Weights of a small autoregressive pixel model: 7.41M parameters.
Rows from block 3, named by matrix and row number. Rows with one number belong to one neuron. Each number is 500 + 40 x the weight over the matrix's rms, rounded and kept within 0 to 999. All counts start at 0. Numbers have three digits each.
# gate: MLP gate (model.blocks.3.mlp.gate.weight, 1024x256), inputs 0-85
# fc1: MLP up (model.blocks.3.mlp.fc1.weight, 1024x256), inputs 0-85
# fc2: MLP down (model.blocks.3.mlp.fc2.weight, 256x1024, transposed), outputs 0-85
gate.617:430503437511509451452551534483450593534495534535496527493478527509478507470511534471448521579522560514489467581537437485516458519501493466516527418503487575486484542448528469538474505553548507524453484579506491552506470524528496480479477523502497577512441479
fc1.617:547570515544477529450538538519503562519513425489516512481595511466554446424499491468469494541476456477530526562481489497572424523487471447440434500489541489477479558536505481552523599466547535539481611523512533509445488585539543529480516497532522501603523442
fc2.617:492540524520518566559489467515540448506578563428491431464516500479569474599458469536551465482434531545572455466486518493433509456464464524478508598530467433514534549522498504515538496474480518522489462470529484503486472470474547517554525467449530508539459497
gate.618:546506489556557491530497468532526515465575469495541417577421475514519529552491496543538567433470488465518429548472511492458518474533426473486487505496460471495475487510454559486461596523526548468458519486490587531431460446504529531503510491542519580486541494
fc1.618:461491380454497570525586462532471519569466476454503454498502440485415505542488459473503544530524459495494530441488586476516507470511548520554491444491479497465506496535459523487430503466542530516473453452522508442499510451516523507528485529484547546543465469
fc2.618:533513581522515456498507494445528456496571527502472479498584494483473540494455484472466507498471517474547488520476488435471528413481538403465483468571470543511501506573507557561545513476558427517536504507505570495563463544482459486490546480500491483552516525
gate.619:528549510494519460436521485573573525521481548504523476535490507497502598507574550457499508477462488518471513447536543475523437507546485551502515474436488496417437492518473560464453476507535509522521471518478518546506478465498522538569471511412458498495469515
fc1.619:527616490514523498503508483534565455492529518556518484531505523525468511479528455540490494540484378514442527448484524534470461410503518485480531464525510528438488470575532503468548440471521492516501473445414454473456522484485450496416478470547583480533490467
fc2.619:566425490438489522527498504557463535540486432461512492478447491469619580472504563452521480528505508447524516468452552510530480464546458529514568474483500542463508458459448510550462611514440433524437424576593521513610458509514481535504505488455496521517533490
gate.620:493517472519491477510495548426490540486554479482436508523480503486508535481469541585493513515529527459474485434556427431431524459527404477552500455530530524499468480515461429500500471515522520455519459469471445472534445521544411411519448479508590488487431459
fc1.620:497545470551506461503516487528527496453435503462478488416524487553486542479478478512532508490508511431452496492482466416526398517494465530470530552522522597575443528506383541476414488562552541467471495546431440516523501540505482456469468584476498558513534542
fc2.620:513499516479452527503489411509529423528438554470434500461490427494497528441543446503532477479509459527440518572548581508556512493488466430469510499539499553562453489465415522479515471491515507478552505450525499485523503472503522466566463440493483485520516558
gate.621:576535466537523518508535521462453502460518497535550496454452480498498475514525498482528489468472546544516460526475539500481514540549483483491511519450553561549536555505450515461480450605512509476508557464424558553424565463498503463565519555490523428537457513
fc1.621:450503495520539487504521444485476493468467441459530507554519488522455530455493530554439513424485456486467434522440544499477528484493467475471513578478352540574481478457525436513501517482447461469471478500455471565454545501489400528441448456474579513482484574
fc2.621:462416457556526526598572466513532538531443468452504589504485495432468469458474522432460558497462453522508474517476519516496467520542493481514473599534473413449496526526507491549522497485439459489604529539499515466544467494492499482501460556508554471430490608
gate.622:467467489459442450514453516432492522481546454417535481482501575469543580509494454460543484530460495521501512547433526484525494472543491587483498487481482547415475519505479493565503507459517491455503503548460472497489584452437523494527495465532565451477535485
fc1.622:505463504562509532507438484543512510488532539461517462567481494517485489485496532470534471540462519469509524515607535471487527445487533508512481469482458514544457455506437469499417439533492510479508508502432502456541481568550539484513484521439445563534515517
fc2.622:518440506466495384565472530509515512526552436441491529537503567478491562497539438443493546513482471472495555517495577468543405511428485504498454514467460444516480477457543547492523572483471495555532414618538461501452529496479523456504518469533529439568492600
gate.623:517516477453468478491505424565513543497498479431423501446507484549525465518502473451582479537456519531506478534430539487466509608606478463470541458506508453517497491517497517433505515488572510537478494520625469543500488448532524472487526458474519530431480569
fc1.623:515478442489477524488530413489539493540504523453506499418541442479400459507438522544498542471543521491469490495442517526455437471525550494510517469437596547497520459533488509550489489569540530447482545596477511524507584441513486500484495532554492470493513504
fc2.623:531553431464429482497547461552488544530546558443464495532491496533541512541491455477550495510468536539563528493500493526449525513553475485449507475502479553484480501578490519462510535502540494497593515508460492507468506454535506485599477443523473482419525576
gate.624:432522489506495483475541527547494521556501516474514569538509484511503497503531536464465487555433460468560549494496434462538554548449563445518503451532493504529533469489465466520485539485537504488572484502470498525443563427551529509568484498588413471503505406
fc1.624:521443561533497527519456512501505489465487470521496569474555465515498545516470483502509533491436536505491466468453510587519464415527548508549554495520522495518455535549535510479444477572547548518558540550487497492504549548461470570554488529514508444520514428
fc2.624:527530501452515524512552526555458593517473473484442526483536491458539580500519512498530446488528473507508495419602462477547525551542555459487496502515477511484560495557508483477475499508511511510419480498450582557487535527486509535530541535463527479494421451
gate.625:527508466579537451473459486495480505490501526541494535485524486521489503509465498489459508503500483512463501462522473430511460567508484549547599488607559509485504481522514488536425494482511444569460582528464493508425484512544553503484476444498557458501570447
fc1.625:494580440531529488467499550497512529432534508501548572533511459563478493553518540533555547492577472459545426457486490512511455495520453495503555473541504452558546505496466486437515502491542476463542479510456541500425478506479569507446542507493483519468470507
fc2.625:518565465537511516443516479437573544423435480495453555513523525492522532531563489530457469548466485550557440478547426454584519515508513465457531449525544481547520481466433531504516491443512484549509515502463532466571458547541478518459487479542525496525610514
gate.626:510488512453514487472581566502539499479487517401505440558458459571546482550509487478560536491498438506495550455444497511471493460476547463481443495505460437450617443487477546562559494497486441559484430482492554436504489441411475520512428528464594425501508521
fc1.626:506504494529437548531489498479523511553544600489523477553572501495548531392555504521534480495525460499460502489524526467489502491474541501440532534500533486536520529471470515484496468492550523547517484482427548572456428450474493436508476488468412550488479529
fc2.626:509540503545542469503435466466496533540443483534515521579509443519504451514504473525589443510400561479585551526491527492474494528436502471470559494498424489468497509429514450525521449544486568505549492448430544469490492569518537508384471519518566390539585472
gate.627:517551461478508490579449511479521554476477474537526496524659489465437509501517516515452482565514514482552465540513503473433442480514464447505518527522497470522503462501481467526574515530465505539546512584443572600425489501545549568459542461473519525462441500
fc1.627:476548567486513490472526481470497510531432546511457462537489485455542461575528536445511522462553519535527469435528443544520459522514572508516502467441537476605552565579543522481523494500503403534435518534472531445447489557594531506517546502517479520459429517
fc2.627:554534488500458481488529544518463558465543501438544416516444522515505532466562516565546481391552539472456521567417527456515498514520567552542507515454489495472521472587491579516485569522542517557501439522488448505497451505490519547411541552510479511444459419
gate.628:547498498461500533524473550452589524403518534532568511398475503533459496519470550402480601497467502424482448432537456453551460468509445496474441507496459490508502499508520485454534449474463491481509506473487487480539533493421569538491542504554547462473403475
fc1.628:520488446558500461470512532496436516450530527480459442499577449572482522536541549569479506491504517495426466521525497461516506615471545552491471522511585523526532525513525463516494409470397483514514511457533480410500533523444449482502557560527454483481502461
fc2.628:477441446544435526433479539547495463575477488573509543523544463491481490458521445551490499478666533438495428508504467490472483612451512468498490435573470427512553496484452561520501444534476473487545484504593537445490529440506508522520437448500486512477423475
gate.629:509510476481472467508454508479481482483508511468465543489487465533513527533547493554513476478530502470497460465529536490425525483472498466484475455543551522471510504494514482487437516565487464429503524549462515433533558490518570571436448497433488479511491498
fc1.629:545550487531454547499415486481469549509461529499386537452524486512532472494525577474553534545462483509547451524562538479508425521484506467506531471492495490511535482521552468506576538500530494502483566472475510581504548491533500500509489483511514476593520472
fc2.629:413503564499522455483480481498472489536476487504512469487574513451431479547451464499477537447435405520490470576538410501557518475524513486499488501521537526511467514547492572494514503451578468534452517492484534491460463507510509460522469542437465520464463422
gate.630:544596535427532502505539479526449477496514530519459607499490522553441579510564483470495523475519537511552495499522566457444503563487546400478502506425573448478493508503494522499430491477555494514567459507450488582495481534467493493490542460516497450394448512
fc1.630:475470542495500515479506461553451486585498475550479592481481486467434466488442466487543503516467505491506520440505485433451418496490500489463557510466525525507485421533535483538509508538480463554491493565480435540520474493492515515488440500522596593472536410
fc2.630:490460457515538465510534427510567509477579479506503499474468459450488531450467489463504498549540469519471548500551551469520522444455430520500565456549456576471471439484512492506572515487495558529537423466550488504472533517468490492545492599519546511513457575
gate.631:433544485498487414522499505468456488436517490401533558493543602479551423531456501430527494484416576430531546493531548472435480557508502486448466537478495579542463481444524551523463436477590473549453523500509538509532487537521459532535504459450530517457545509
fc1.631:491452459432473546566519561561511531543547434474566478514487476503502408549456517485507540486450538494521478481524541529419504518408467509503471450438517544476526502519428517458532582515458508513538578505482473519518529453496496505473484470483516485502484613
fc2.631:479475471489534543525472446512496548505519458472498528508499514483467491536498524518489544475493469454436539491518554515483500461475480493522523503501518497524589486519486527457551502588471571522478581494505574458499434437503477548516447451433499443461500571
gate.632:510458527554468488444490544480528470549514453539517494571484477508462544531458525505433471501523506513531490457457498511525505466451500511499517462454471500525513442509495458430460514536419372602505529503486490512401504466509531572437508421489529466467514461
fc1.632:528485533474491491477470480503567573444462467549508487499478517567461503453530524567499529575511522480479473499459472486548498526454477496489463453518495594454458525465494527491479564480423521419509431462491515482572592532452496462600507501555474481517511472
fc2.632:502468503504507532494519480512596615499451483456556464554523452537516492458520471525440509538490506510513473521488382501482543469459493544495488479528528546531477503520462519558505549516465519537492444485466548505474483549543440471547557514529461488441453489
gate.633:448510472481438487511470487470431531470491443442507430512480494491511498474457490498486524472518454466448415561488503510546493512444547616502521440535518597420437410451485520526472502494458561559456551514540471453490584506494480503476481539505581520494518463
fc1.633:534476458510468467530440508483517466548496548550491502528477439411564547464462511528408535489526545463442505506518504441423527461530402445471531539494449484492567499472504487502472392555489468506437533513507507524487521460503550493509478477496480518466465464
fc2.633:538493535440520450499549504582517495474513533464513463471472519570538492521521507524476516438529532427563531549415522490547480483413508610513423478503470488570475536491490455420532516503422488520493554437468580544461545483490539408475529529584535491451490489
gate.634:470439429474426546515456533419464510471496511506490423472466525526534485522533496507496498638473585497507457531449455494505524496537519404498472534445408469492517522526486449443448488417452572462532448557515508450435494429502475469514449602483536521528586445
fc1.634:521495505453467519480438556506453542495477516400492569509596498548499494501517598440532533530480551447523514495478457496513469500497459477516549502498494459486548478563586497562612480451494507465491517533543478446435500496444504508479545453578522463539522544
fc2.634:535468481510441530481452525543474582477510488486499489541541459553471484509508540445484524510534490468522553520480480504541457563472431518483492472520512513501474483515521435483485446391503472541516547482547511557556497464497441480462480475571431500512446500
gate.635:514571517562474428469457446571490536526544497498484505482459536454500431527551553456553530499444477503508555504570443500547544486512508553482556512535559543487518502532574491480577561513514447445496451461552473459517461582545530510496483583496532497558460486
fc1.635:522517495480474489477457488491505505526550511481419500504476471515537462545463500522499519439514486502454561502549517498487499535445539488469473524453520483499508473412558596502491473532499494518531533457516495507506431452477535472531477548530506532595541508
fc2.635:534500498477465605495431451507528417391510539560544515516493523547471483447540503488460555534551456447521460516474490405506466581502496480506437513537440508525532518531467456487558503519471435487499544487564466445521485439523491497497496484473522547479554569
gate.636:441461574482475502512572448531523533522489436490519504523474464618529492515514479487441531451524510509464478529415501525554582551515492490471492484459551525500548413543544498479546590501488515485493575485510577556546522577487479498497496456525585496516431483
fc1.636:490479412511429513511534502457489598532454497454475458524478473448489557466449540525472574534477503534501420557576471473518416529471504521543441425457544503554538507539553458508497460471484426543481532495538471567524550455484544569456497480534531368484541472
fc2.636:520501503568503542466466455495481506422423504546502555504546532485585502430447533507491526504473469510466513513538424473450469391572558569614462497491455546593519463560583480452521446442486506486490541464475511551474509484558481499510557543523535527459503479
gate.638:494509498448551491536536443521405511519502493522528511452545503502467500503448487503427468530497478474530498493499569548504481500561505506499528464488580486496535543517406492516535456555495523565598531499514512438467489521494519505556483468456456486522519498
fc1.638:605484498529516572528426521532549426460584559491562519546500475567484496505461567518511502497546528535458461452544511468561441519583416513516542571555466441551476525504484529544485490503473474551503466516541419463597474556560515472515495513444442546543510534
fc2.638:427515490471463473498493469474511502520485512476534470495444492531475506557548452549513542473485523439519543519507532515481453492444522474551533436487522433541456436431455477482517483492422509418480571535479442492520449466485492492443535608561556482418508434
gate.639:557471517482478491485476522567450515530530491492456595579486599471600531494466512483507559585439533498451500484496463515472550517489494471504512549533511470562466491536507431543476436514525513502501467498539539492461527547506456494448554489470504627488479449
fc1.639:435535536537550531544461456518504490560509515563514556583508511479528534538506487523500557487510546497472480456490455538476477507486477486463494507542500473532564501481515504555483526562494509467529486510557420482465551542471434455471501498523553488555522467
fc2.639:571482531474477477474532505434478504537510479521480560479440488487571431461535534527540421543540554506475509562464557502448434490477507532481459434473498550428459541526525506494490520520435537535443539488448567503499422455511473559496511492568476518439461559
gate.640:565483462527523544547536549538542501433465443446530461470503464465505562455532530506444450501475516618477458433526509504521485453518496562449523484433465451448450494475569471489474396507446467493507443483519580523500433501572578472531554515523510453536460473
fc1.640:446473490427472392536428514531513554516532533500458547495536534469508497470465451497489527499500583488471507515415509463490450531573475414546531430548559469522542499463471580468555572532475501537523542575466490525445534475444540552492506561514470503459594570
fc2.640:587460449563482590536579512507536486519436430481521476477523495447496412532559454475507494511485479538523563502557522548546535471494537568564499513481459430538541543504481464538535488571520467500574518479487427478463520544541519475551480539492530496475482492
gate.641:502477515465451528523538463525531491501414437494428506431497573520481514483542462565506492556503474553562525476512416490538534525477466518551471499495536487542518526524493500509509526499503500450438469507449535545490513450596525493573533553460466516517473525
fc1.641:452540458463490496501387478453478463560526481477517502484509444566520501531481505567589526573431563516468505519446480420563445510495438472569540536605522474490529431471504506475547523538523484462506540520475461451487482489490540549490550578442487559443444505
fc2.641:536537501468498501492517500457559523435425529500447498470466500461488489459502479563567559452509498534479503536522407508553450482472541540539430520561453494492498506490534492509519532473513516457454495515546456534487522522475474444513523459561441543603493501
gate.642:422440480522452508519461496492512422497541448505486507502470517484509574427520520473516541483558472539520544516506471566512483485573502421531483505537536499523480482486449526488480553502476499568510441458539536537482439554520487511499501434479525517524429518
fc1.642:466495467525454566505460481556451482478545458495538462470433495503458501528490504508471556505532545508496503542536510481524468427477521581454477538529498472442527505446513501463506550485486485459480536445477512431505505477486537559467490511511472456455481583
fc2.642:566459466499502464524546488483444546510398538463465538537535488477511494482491497503490535521503531536485534492535534512502551561531497469559507459445549484497473515554522548473473510518540529495487444466522556565484580494457529537534455516487498515490529453
gate.643:487464481509480490463563509507553471504499494522540544466437556524509533501507518425453462449492467529486511522514428551588471468487527485549492507461511532483569510410567439502500562499492458495543515492545429505462492484617436525497502491476537472554455424
fc1.643:530461433438483508585514447543439575542496491524502449469478509498462471501464499509468439484477560502544427417436515510457521493477451485430566527492606541494497517465484557476500456458439500520490515485489507527465480540434499509498450481477547509443478421
fc2.643:471454512524508487495498475511569432466410504468484513530507553513440525533502554471449492506557452511469494493437535473590480579467541447585477468423439493440517485493510440460466484570527475486602497504496530453515508438462455538465534488473523502533494502
gate.644:493450470526470485534458474405475513595481458523537503499517464426498517481523490547487547449493487486493509497576556454520526574498440446498507487498471516431437446511439555502531526482459558530517515531521489456435417478471489545493495479541555468476520564
fc1.644:426538548502530542503506512526527492479464503449473487551565467521504491526521515487516538488504538534536478475511572556532488495467534513490547483553541497521516500481517535450560493523552458494493572527567458399494516400510487448513493549529481513537521524
fc2.644:566438563510446435544508479458547487505452482445550468433483465496475483520580551534514531497492470515489464508563492497498446535495475553520459501525542540466497444547493519488538550479555544554541509435487475468473432475557465507470480555471527520520532514
gate.645:406516484617567517522477548524531512485562489494504489524506419455527505475554467522456523453523469561545496519520484513542478486474470422414565496522499528602547557438443581531523536537469540542569520526506527490491472587526599440511488447529550486508427470
fc1.645:485507469462442455479550481512507437530379580452541472501490466538466477533514571409503528489497434472519525445432490525510456457519481441489468471466450537429556544433490466504538435460419442436494507496500517446506527435469564584468476506531531442413447446
fc2.645:457518505423484503477505487468504552536485495506481453530426488438446455446494476553541525465519488500522496519454457435466420534496548462490468502464470494474470507539528492539514444572545493506550508530529561459527519523482507484497520541514502485588500509
gate.646:481486429439528478530435476512456469517544567461505560563467495489523507471429548468461512448445499513523414533534460501480533534493492580427557477502483507454486547508555514503506375602512489508460438442491399502507485494509544501478539468500505523511515464
fc1.646:474512525436464478518373496445539500540478536466502618469470491511538410509507433496457536547488422464514455495527441484514549476533542553531485509511519428510543541563546523579465497533556468440516542601520441516472448470480547496508560497505517453504538492
fc2.646:607598511543448450463503440437580534557422508520506467415503433465511509514514515507476505559551463475521516495535627445508505485404458469536467454538484460491493512496417536509473514534514575498507487533533466574473566500568529440514492591593503503581504531
gate.647:488531503451486444532502469422513529505523490521510513502530487552531569430462448427480439450541477511465504528460457550422569483514460496468526482508516499546468551480518484504483510556478549560498568556564466468435477452489509519527445574443471419501535516
fc1.647:575553506478494472466481499452519527520469493472505509549485528511519502515466445499495506524485495505534466466426443522510474486440562536488531545505514476478392527391542515538459552478488525511467538517482506568439559454443515490502509624481459478421480497
fc2.647:516474447570463541465559434495498524510438510485470518457437506514540492561614476525547467512498573504585492502527455552467577485459432458546519492462517506489579428586496583503498565548560518444540437498534468504495500503512486523468566431431558574480537537
gate.648:462525511549556461535531493486553484493523543499484544537509484471484447495456525487470592537461435462530500423485434545567558545472529503480529531573493560429476492560489468531460526456439543535478495508462481488506492490555526458504489528584515561419539603
fc1.648:498534471460442544475512512573420457476513450557542473452495456588494474455539537519481463526477505476441530473521513397564492500484511513516466478478449546497541503472541540543458507503478478491527512529486627570467502520513501556463546501449558506530496519
fc2.648:506477500586564477510465418469515475467500558531431516533481503486509446496505529537473540521462512474558468540476567502540558482457446494481523496474541471445445480421478539537450474536486468422411512524504525497529424541478483397488462513470494492520506505
gate.649:482494467579506506580495525540458500457444532533485479544552453527525490430463503486509563454511517539479555523507467505525456532473481533453492488500509526499483462489521541543463492496449461480482520442537475479505505450491591494542467488554562565461486510
fc1.649:550528474486533472535423513485466495481472542494549409520440504457419424430527476535512490551500472495484572463527516513545513508461497438506515538475442554588425517514512497548440494579460526443596541497466425420465472491507465475524476421488509496460531523
fc2.649:519481542538396509485467466485470447431477529473491412534597458532504455506479547512523546473568478517458469532524560482457497539524544506495435529540467553500529439509506500475521503530471434490528478498564487470486506555482504429495474533515572457546457541
gate.650:562491492527517484462502537512502458454505479522532522461513484497582469466583437548489541490512504451497513494530523501516452471468448481507446567545465397501517549419443534484516497456493459436514539530477512515541546541476537478444472447521560594541543519
fc1.650:494577466596473508518435435498552519460522521571466471444546589478541455488531526435497467564461510543608463548620532564457572522498513525543536534490455498468514495508505473501476536416551523499520462491564475459537482505477515497521508547492475509500445527
fc2.650:541533489477460522504535483456441414478529522458471488501518519522507446479506545451529543464480508436539530511534574515494470511490502571454546517525562516472514453545459521546506438520556437456514517467423510531512517552488469552523497524453467519518526529
gate.651:443451532505522542460472458602534485510553498447393504509534436525462495504447445550461522475427528516491471486477504495483487529446517530478501494479546461556549556499535496434461504492457483420540494492491501457533492464414479497451543493527436517452496484
fc1.651:565571598493504498608503460394489495533489487509487516519528493561515488505468525504526489441549507523527485497559553545458519506452510428476501555500465496525520491373473484494509534508459570458438485512534517461399493548600463567505591501470467526493381504
fc2.651:467472516511549577444521430547519484510577481487462518510559456512470473494452465553462473500421483535471529522491535552521485536540477539545460461535517505538484531476535462437481527453405467500599543528484488465543476417528518518474515534501480425554455481
gate.652:493556457482509515487526501559514500459518524487453581496472527509460513502553441503431453505539516519518444468479504484436527489511482485556577532502497584501512538470459498452530505520505538533542518458520529538475508404440495503462548484493505556499472522
fc1.652:519470497561460536536495520505495499526479470591531486480487491468522461561557546553503536483498475487484456526435427548415492547507441456442532478501507498549502512449406489459507482494465539502518506473533463543492447484545541554476476503488507465483494525
fc2.652:509529469463518499487508504457475485517477548441528511538501510516484481514421504533543532540540567554439497502492466451479516484495483490495533536480440490451468466526542412481502527477502499446506490508557504446416546513488441436467507515500512501544463503
gate.654:511477505523510535517495521518472423473532524586476493491528482447521541533515481532452458510518472515471556512453441504472488476469532537434521524490517475491517445508489536486441471561505486484466577426474501513484507547448496518466511406466450511505522523
fc1.654:515493468586432520479553537448463481508457554514463487504529505478499436408518436463452486479516538557533428468497467474502429533471522512534496464506502494461460414528520498535485540521533523515514544468526496476474555496477491507557446455467577495535403479
fc2.654:503535508446530466456504505516501504544486480493525493527502499543441465471510532493493507522508478453456430492477459509538422540528523500482518493507537490470465506557498522496505460542499537486513519516468511543524476485513513460492561469521500469450409452
gate.655:522545468498543484543514494482534496495449510507537421540544510487573438478518512544473511544509506522470509508541519519528501447567504473491553504432481479474510472471464511450481480477464467542489451474450528476418473462507459557539420515549449468520449540
fc1.655:494571550513540528464596469519475516536521487508527471535464591463565501487582542535547520560462566502520499450468521492462463479515489477430418523477475457534513540469519494477435514488546504485535467482479508473477446504501458583535465576456482471529459484
fc2.655:496498524533472465488502468497500484524460493545508538498527478514448546537498551421526423511466535553503521510496332540495552481442541511487530504501513482558497478522447578505503520537555502491501518441504511496438538521474543521558511490542523512470600470
gate.656:526523505434517562487469458511460452456494490468492513538549527451480569440536489495567520550509517518483427510586530474410554466476577489468522487522526504500499492496536471558500509508467546539491539511558493401493545477535525519470478507477472547518499503
fc1.656:487504432506461464447458441519537545477510482567485529553505466554465475387461441531483496498417409501515494553420487530395470490558533460560514509478510486472532476433419500508477499425522548540485571477523548400447438493466460510486484461535540481522550486
fc2.656:578521575456501545575589531523488533494469559495505584464564507498511579539479595501563543522560543588503454554533536483549541541491470436423400535587468504537460492515521459554523550480511498478487413512476425500506477460524542548503505508446449517480429508
gate.657:538532475493548546539544515574511507482532453540483446473571485385573533459436596535553475521503482510473520587483466470526504472519520522472532522528454507466533457503511537477501460555587455526468445578540522509495490437471553483525502458443511516531493532
fc1.657:505487505489486492455493473483513545492516521451488438517534480479447503525507463473485523562590463536488462435512486526494417528467559514492501495521562511534456430504469468507500442524522516487468475511517544509538578502497482470467508492495504484510495502
fc2.657:538508513553482474487483507522484520412535484467459455485488530477535541475487479509529487521474578493519489561556473500544410514548526531473471470441503530464471427550502532451539504613445517524517494558456535506485510513554521516549538489556539455479525535
gate.658:591541459543445501539507540504473539439566522438563463551475547498482476514520428489521491493574517481532506459601523435512493396483445563453559520562464497483520421514512543459537445490507512490475436521468445565411477453442505445628439535463551474520508457
fc1.658:467468464477472529500451491501583494467473482466503487532518486493426461473478489539519557457468521394476513507443505501412536442538463465454509508542514471597456516456491440520496539529422499433457493518480553452562517481428525600507545464524500529426418448
fc2.658:500501489596545554542528553498475536492588498455492533560522521438474469454556471606553513583554443482505539471560451553545496433458477521457520481483559501463436456487475548513485585435513511524481459402443422433444479551488516457528468528457459545528585439
gate.659:542503479429459506531490474502533513482536524471529451460487459448510409506510465526506467494516594442494456555637429451514599504525487498539513507488500593472486476522545441523468487450531452463623444480441521495490466492487554483528505506560537464457534476
fc1.659:509448420532583515449486489572555521525515527562509515505525486431516491475539493545481451608545517481506548479515594579428517486553505542557454472446523505527562508482496450558499503596513521499404485471503521464510520489504457493474502541512530528469548427
fc2.659:527495479538504492485519486492538512408436485478535507468556541492503534474468483539553459493498527502438480524505466410508551529434504494429475529462483491466493522496500532431516426478497510544433418415548475508552533609520501446431487588581458488567534486
gate.660:461490515530533497496536519550485467444543474538440441515525493532540562468477455519522556536543468550463468475411490508509464505412470437457480534590495501536469401465493515477475519564552516557463492493445543459543545542502423528551479485461441485490431452
fc1.660:465478508542494538490549445510551526558511452499491429488493516583463496589531434489457490472458444544508521459463520475499465504511536445500548499467534429505571519401545440557525482484399458502525507455448519458500500514464605432535473577440453497466494532
fc2.660:550510449484497501450516597571433495520517467524542499529448469512478496498494441450492492568538535446482564472504503499562508495539547517461465492540493475481497484508535509543464535495517490447522453483488447482515479465509493534505464496430500534517536524
gate.661:492483487506501557472481493476442452506534522483486531467531490468493487547511517569433477411448557428524502509428458562507507496468438549459535546511391526498539427547620493501493507511482542521471487496525491451472478497482504529493546500544553509467542455
fc1.661:479483447414539501532511487493553497515492478542528529491484518556519492482445489483486501534487549493490497476540463485484548539461473487518532517532502547489434600514559556548448491524521472468491491499474496427537503441419513528486583529526658489492495496
fc2.661:489513488558508485528425442498510471478521495496547492554512447472470496552463495469501557486528440530568488549496520529581485483427516458527506513503451472501509549426517430491446466475535448444501490576495518521457562479500420471513497496464544442541520519
gate.662:474539507522534541559563557506556598517531468488460555447609502522498525460510449528469500444520508520536522574505505558558468510508475465596562475484492509487506508472499544492534563536534521477454528502576559516507503513422554482543547547480562483443483480
fc1.662:473479461461501488481552497470453510497538467477466503461535464452525460548410445459531546504489447502425503470454615471476469505498468425507445504516541463564565545492547520505412539487462510437573503484517470491560464506601452438453497555478521493500535525
fc2.662:514571462457490499486450466511440503474469484486524483473548473485528462481498543529492538549544541454456486539507580461467479556452430507489489471508421542555602558490555459580533474470500512476476439466465525558488513464500549475467503489425491447474479452
gate.663:541517479424523597500473483479484490472460510559492465421473522551503584501499464508487487466528507463486500518469583467498437485491479500439521527473488530465536474524480518528437501459530520578471523508467484481474490444477502487496536521469499472530536424
fc1.663:468453522478477462404464516450499546498538532559429458511443429489528525442548481503493522519488476483529513438417536593457534453501401492478458504406473487427400450470472510470468512540487566471436481527485486516532521523429564519448515533488488454465500500
fc2.663:485564509477500542535536448598512554485452509491518461446505560543518502452484493499528496450493482496524504471483496498537486490473514481507559510577458435582542583532563573538556496523583448520507505447493485475522551455537503482518474547428482519490487529
gate.664:410493560471500511467497532382469500430493496426555459509458520513467494564608497540495567546471449491466454475554440492467451545534519481460476475497531549513515415537503533594530501490499529513511459535475428473499458461509522519490515548490554493431515580
fc1.664:484536562553563611535575563488514494459497546404527500451543526516471537561446486492514500482401498511482514532516504504569531503457453517527498466511483457485512459515459468524538530476555500475438524454501555546521566445477517562494570545416464498464510583
fc2.664:473473445464469544453556591509448507385499485452497466537524478514474505495515456527461412459486438401516469485532485538488596563461503511511524459560464525536484483493499584508466494514583480471434491580503493520459572433459546542500574520537516545431467503
gate.665:546483491530484516491468488517509493503583548482514445506494504459520558523551547517467478545492496523532497465524543526481495516524561494507454564528510556506574519466558497529449560536538453508552585532527475494535481475464457510495457512523501489454505451
fc1.665:542510492473553565456496434573456532503463479530423489465500544506466513478456542503564491504530468518458451532583588565421521459508512544460540469461500526413439462469492522470548466511535548488560461500461468473545461518498523575508553508509538572561505546
fc2.665:511483487547454547487467525456468462568585556520575450497494447549504497516508580496513498520499547474465589430442497493462529552514514534551463533600460525509596532516481454501455561550548487538477597526528460475579527417477489528515465469554570414523523421
gate.666:522491520545544418471547505537509473460508433491534562573506501471470511506527502569505511468480493562548531512438499554545558544445543520478626479537441443468500519503529501497527465505504469537557540492512567466545545484498493488434490456517521486544541500
fc1.666:492497544499519439504530515475513515498461437505571489436533433495516513490455449549513450463494518516465505447457530581580490537509531449515498503528519413441492505532457463428509522499455462473544488469534536488518500483456592546526488485504505542549534517
fc2.666:505490456490479510485475548490503525545543524522563487490511435438511503566475506472451531528482463541461530517529474529500490499514486498507480484467551480451544435496438523546458490506549501553453528502491560541472452461446518478599492529452532604479490428
gate.667:504514482531428549537533458494468516544490495492515452513565452538511499504508533484542439420508481476534526543508465507472540449505449568503531440531550523514450523543530494521502512455522491496493433488468484515526510524448534513553479536464452490571496526
fc1.667:526509435508491446474468571503452495463479526534505494525423528519528583423467527508497494498447533530473492492504499475469474452463445490502527477545548515516484493524543494509511512536459448444498513566417531502463492497453510470516501521450477488534459515
fc2.667:413479525464510492482463427549539511543537575483495535470522541547480503603557435538473476493560499514506444564454532603496481531517545491470481506507455507472500480462454482453448441525522528503517512452538478497507509497567479436536540520495494495551543510
gate.668:516485512509482526552570519500521481516449541513513490469558506464465499475458502542568510521557616490501547444500544469486500523531521470579427483443474436512492584482515443480508514490536475569518472539499514503489473510502532493500513466425520513477572520
fc1.668:493511498451515446507492556479548486433484459469487486540464487461511508512462462487447563492489502496524526452494468497531444475421531437481590558532476476515586534489455473563469444506477541432535490552468461419506481539481500493428518518551530504469517477
fc2.668:494459549487495576518489485430483446529368504504492537532556486541583451416522466445505495543464516485496579482493479456514499555539473498519503525521513498458456600530457496451531449503506542520456496446535512491466473523549510510508513483498485533446523520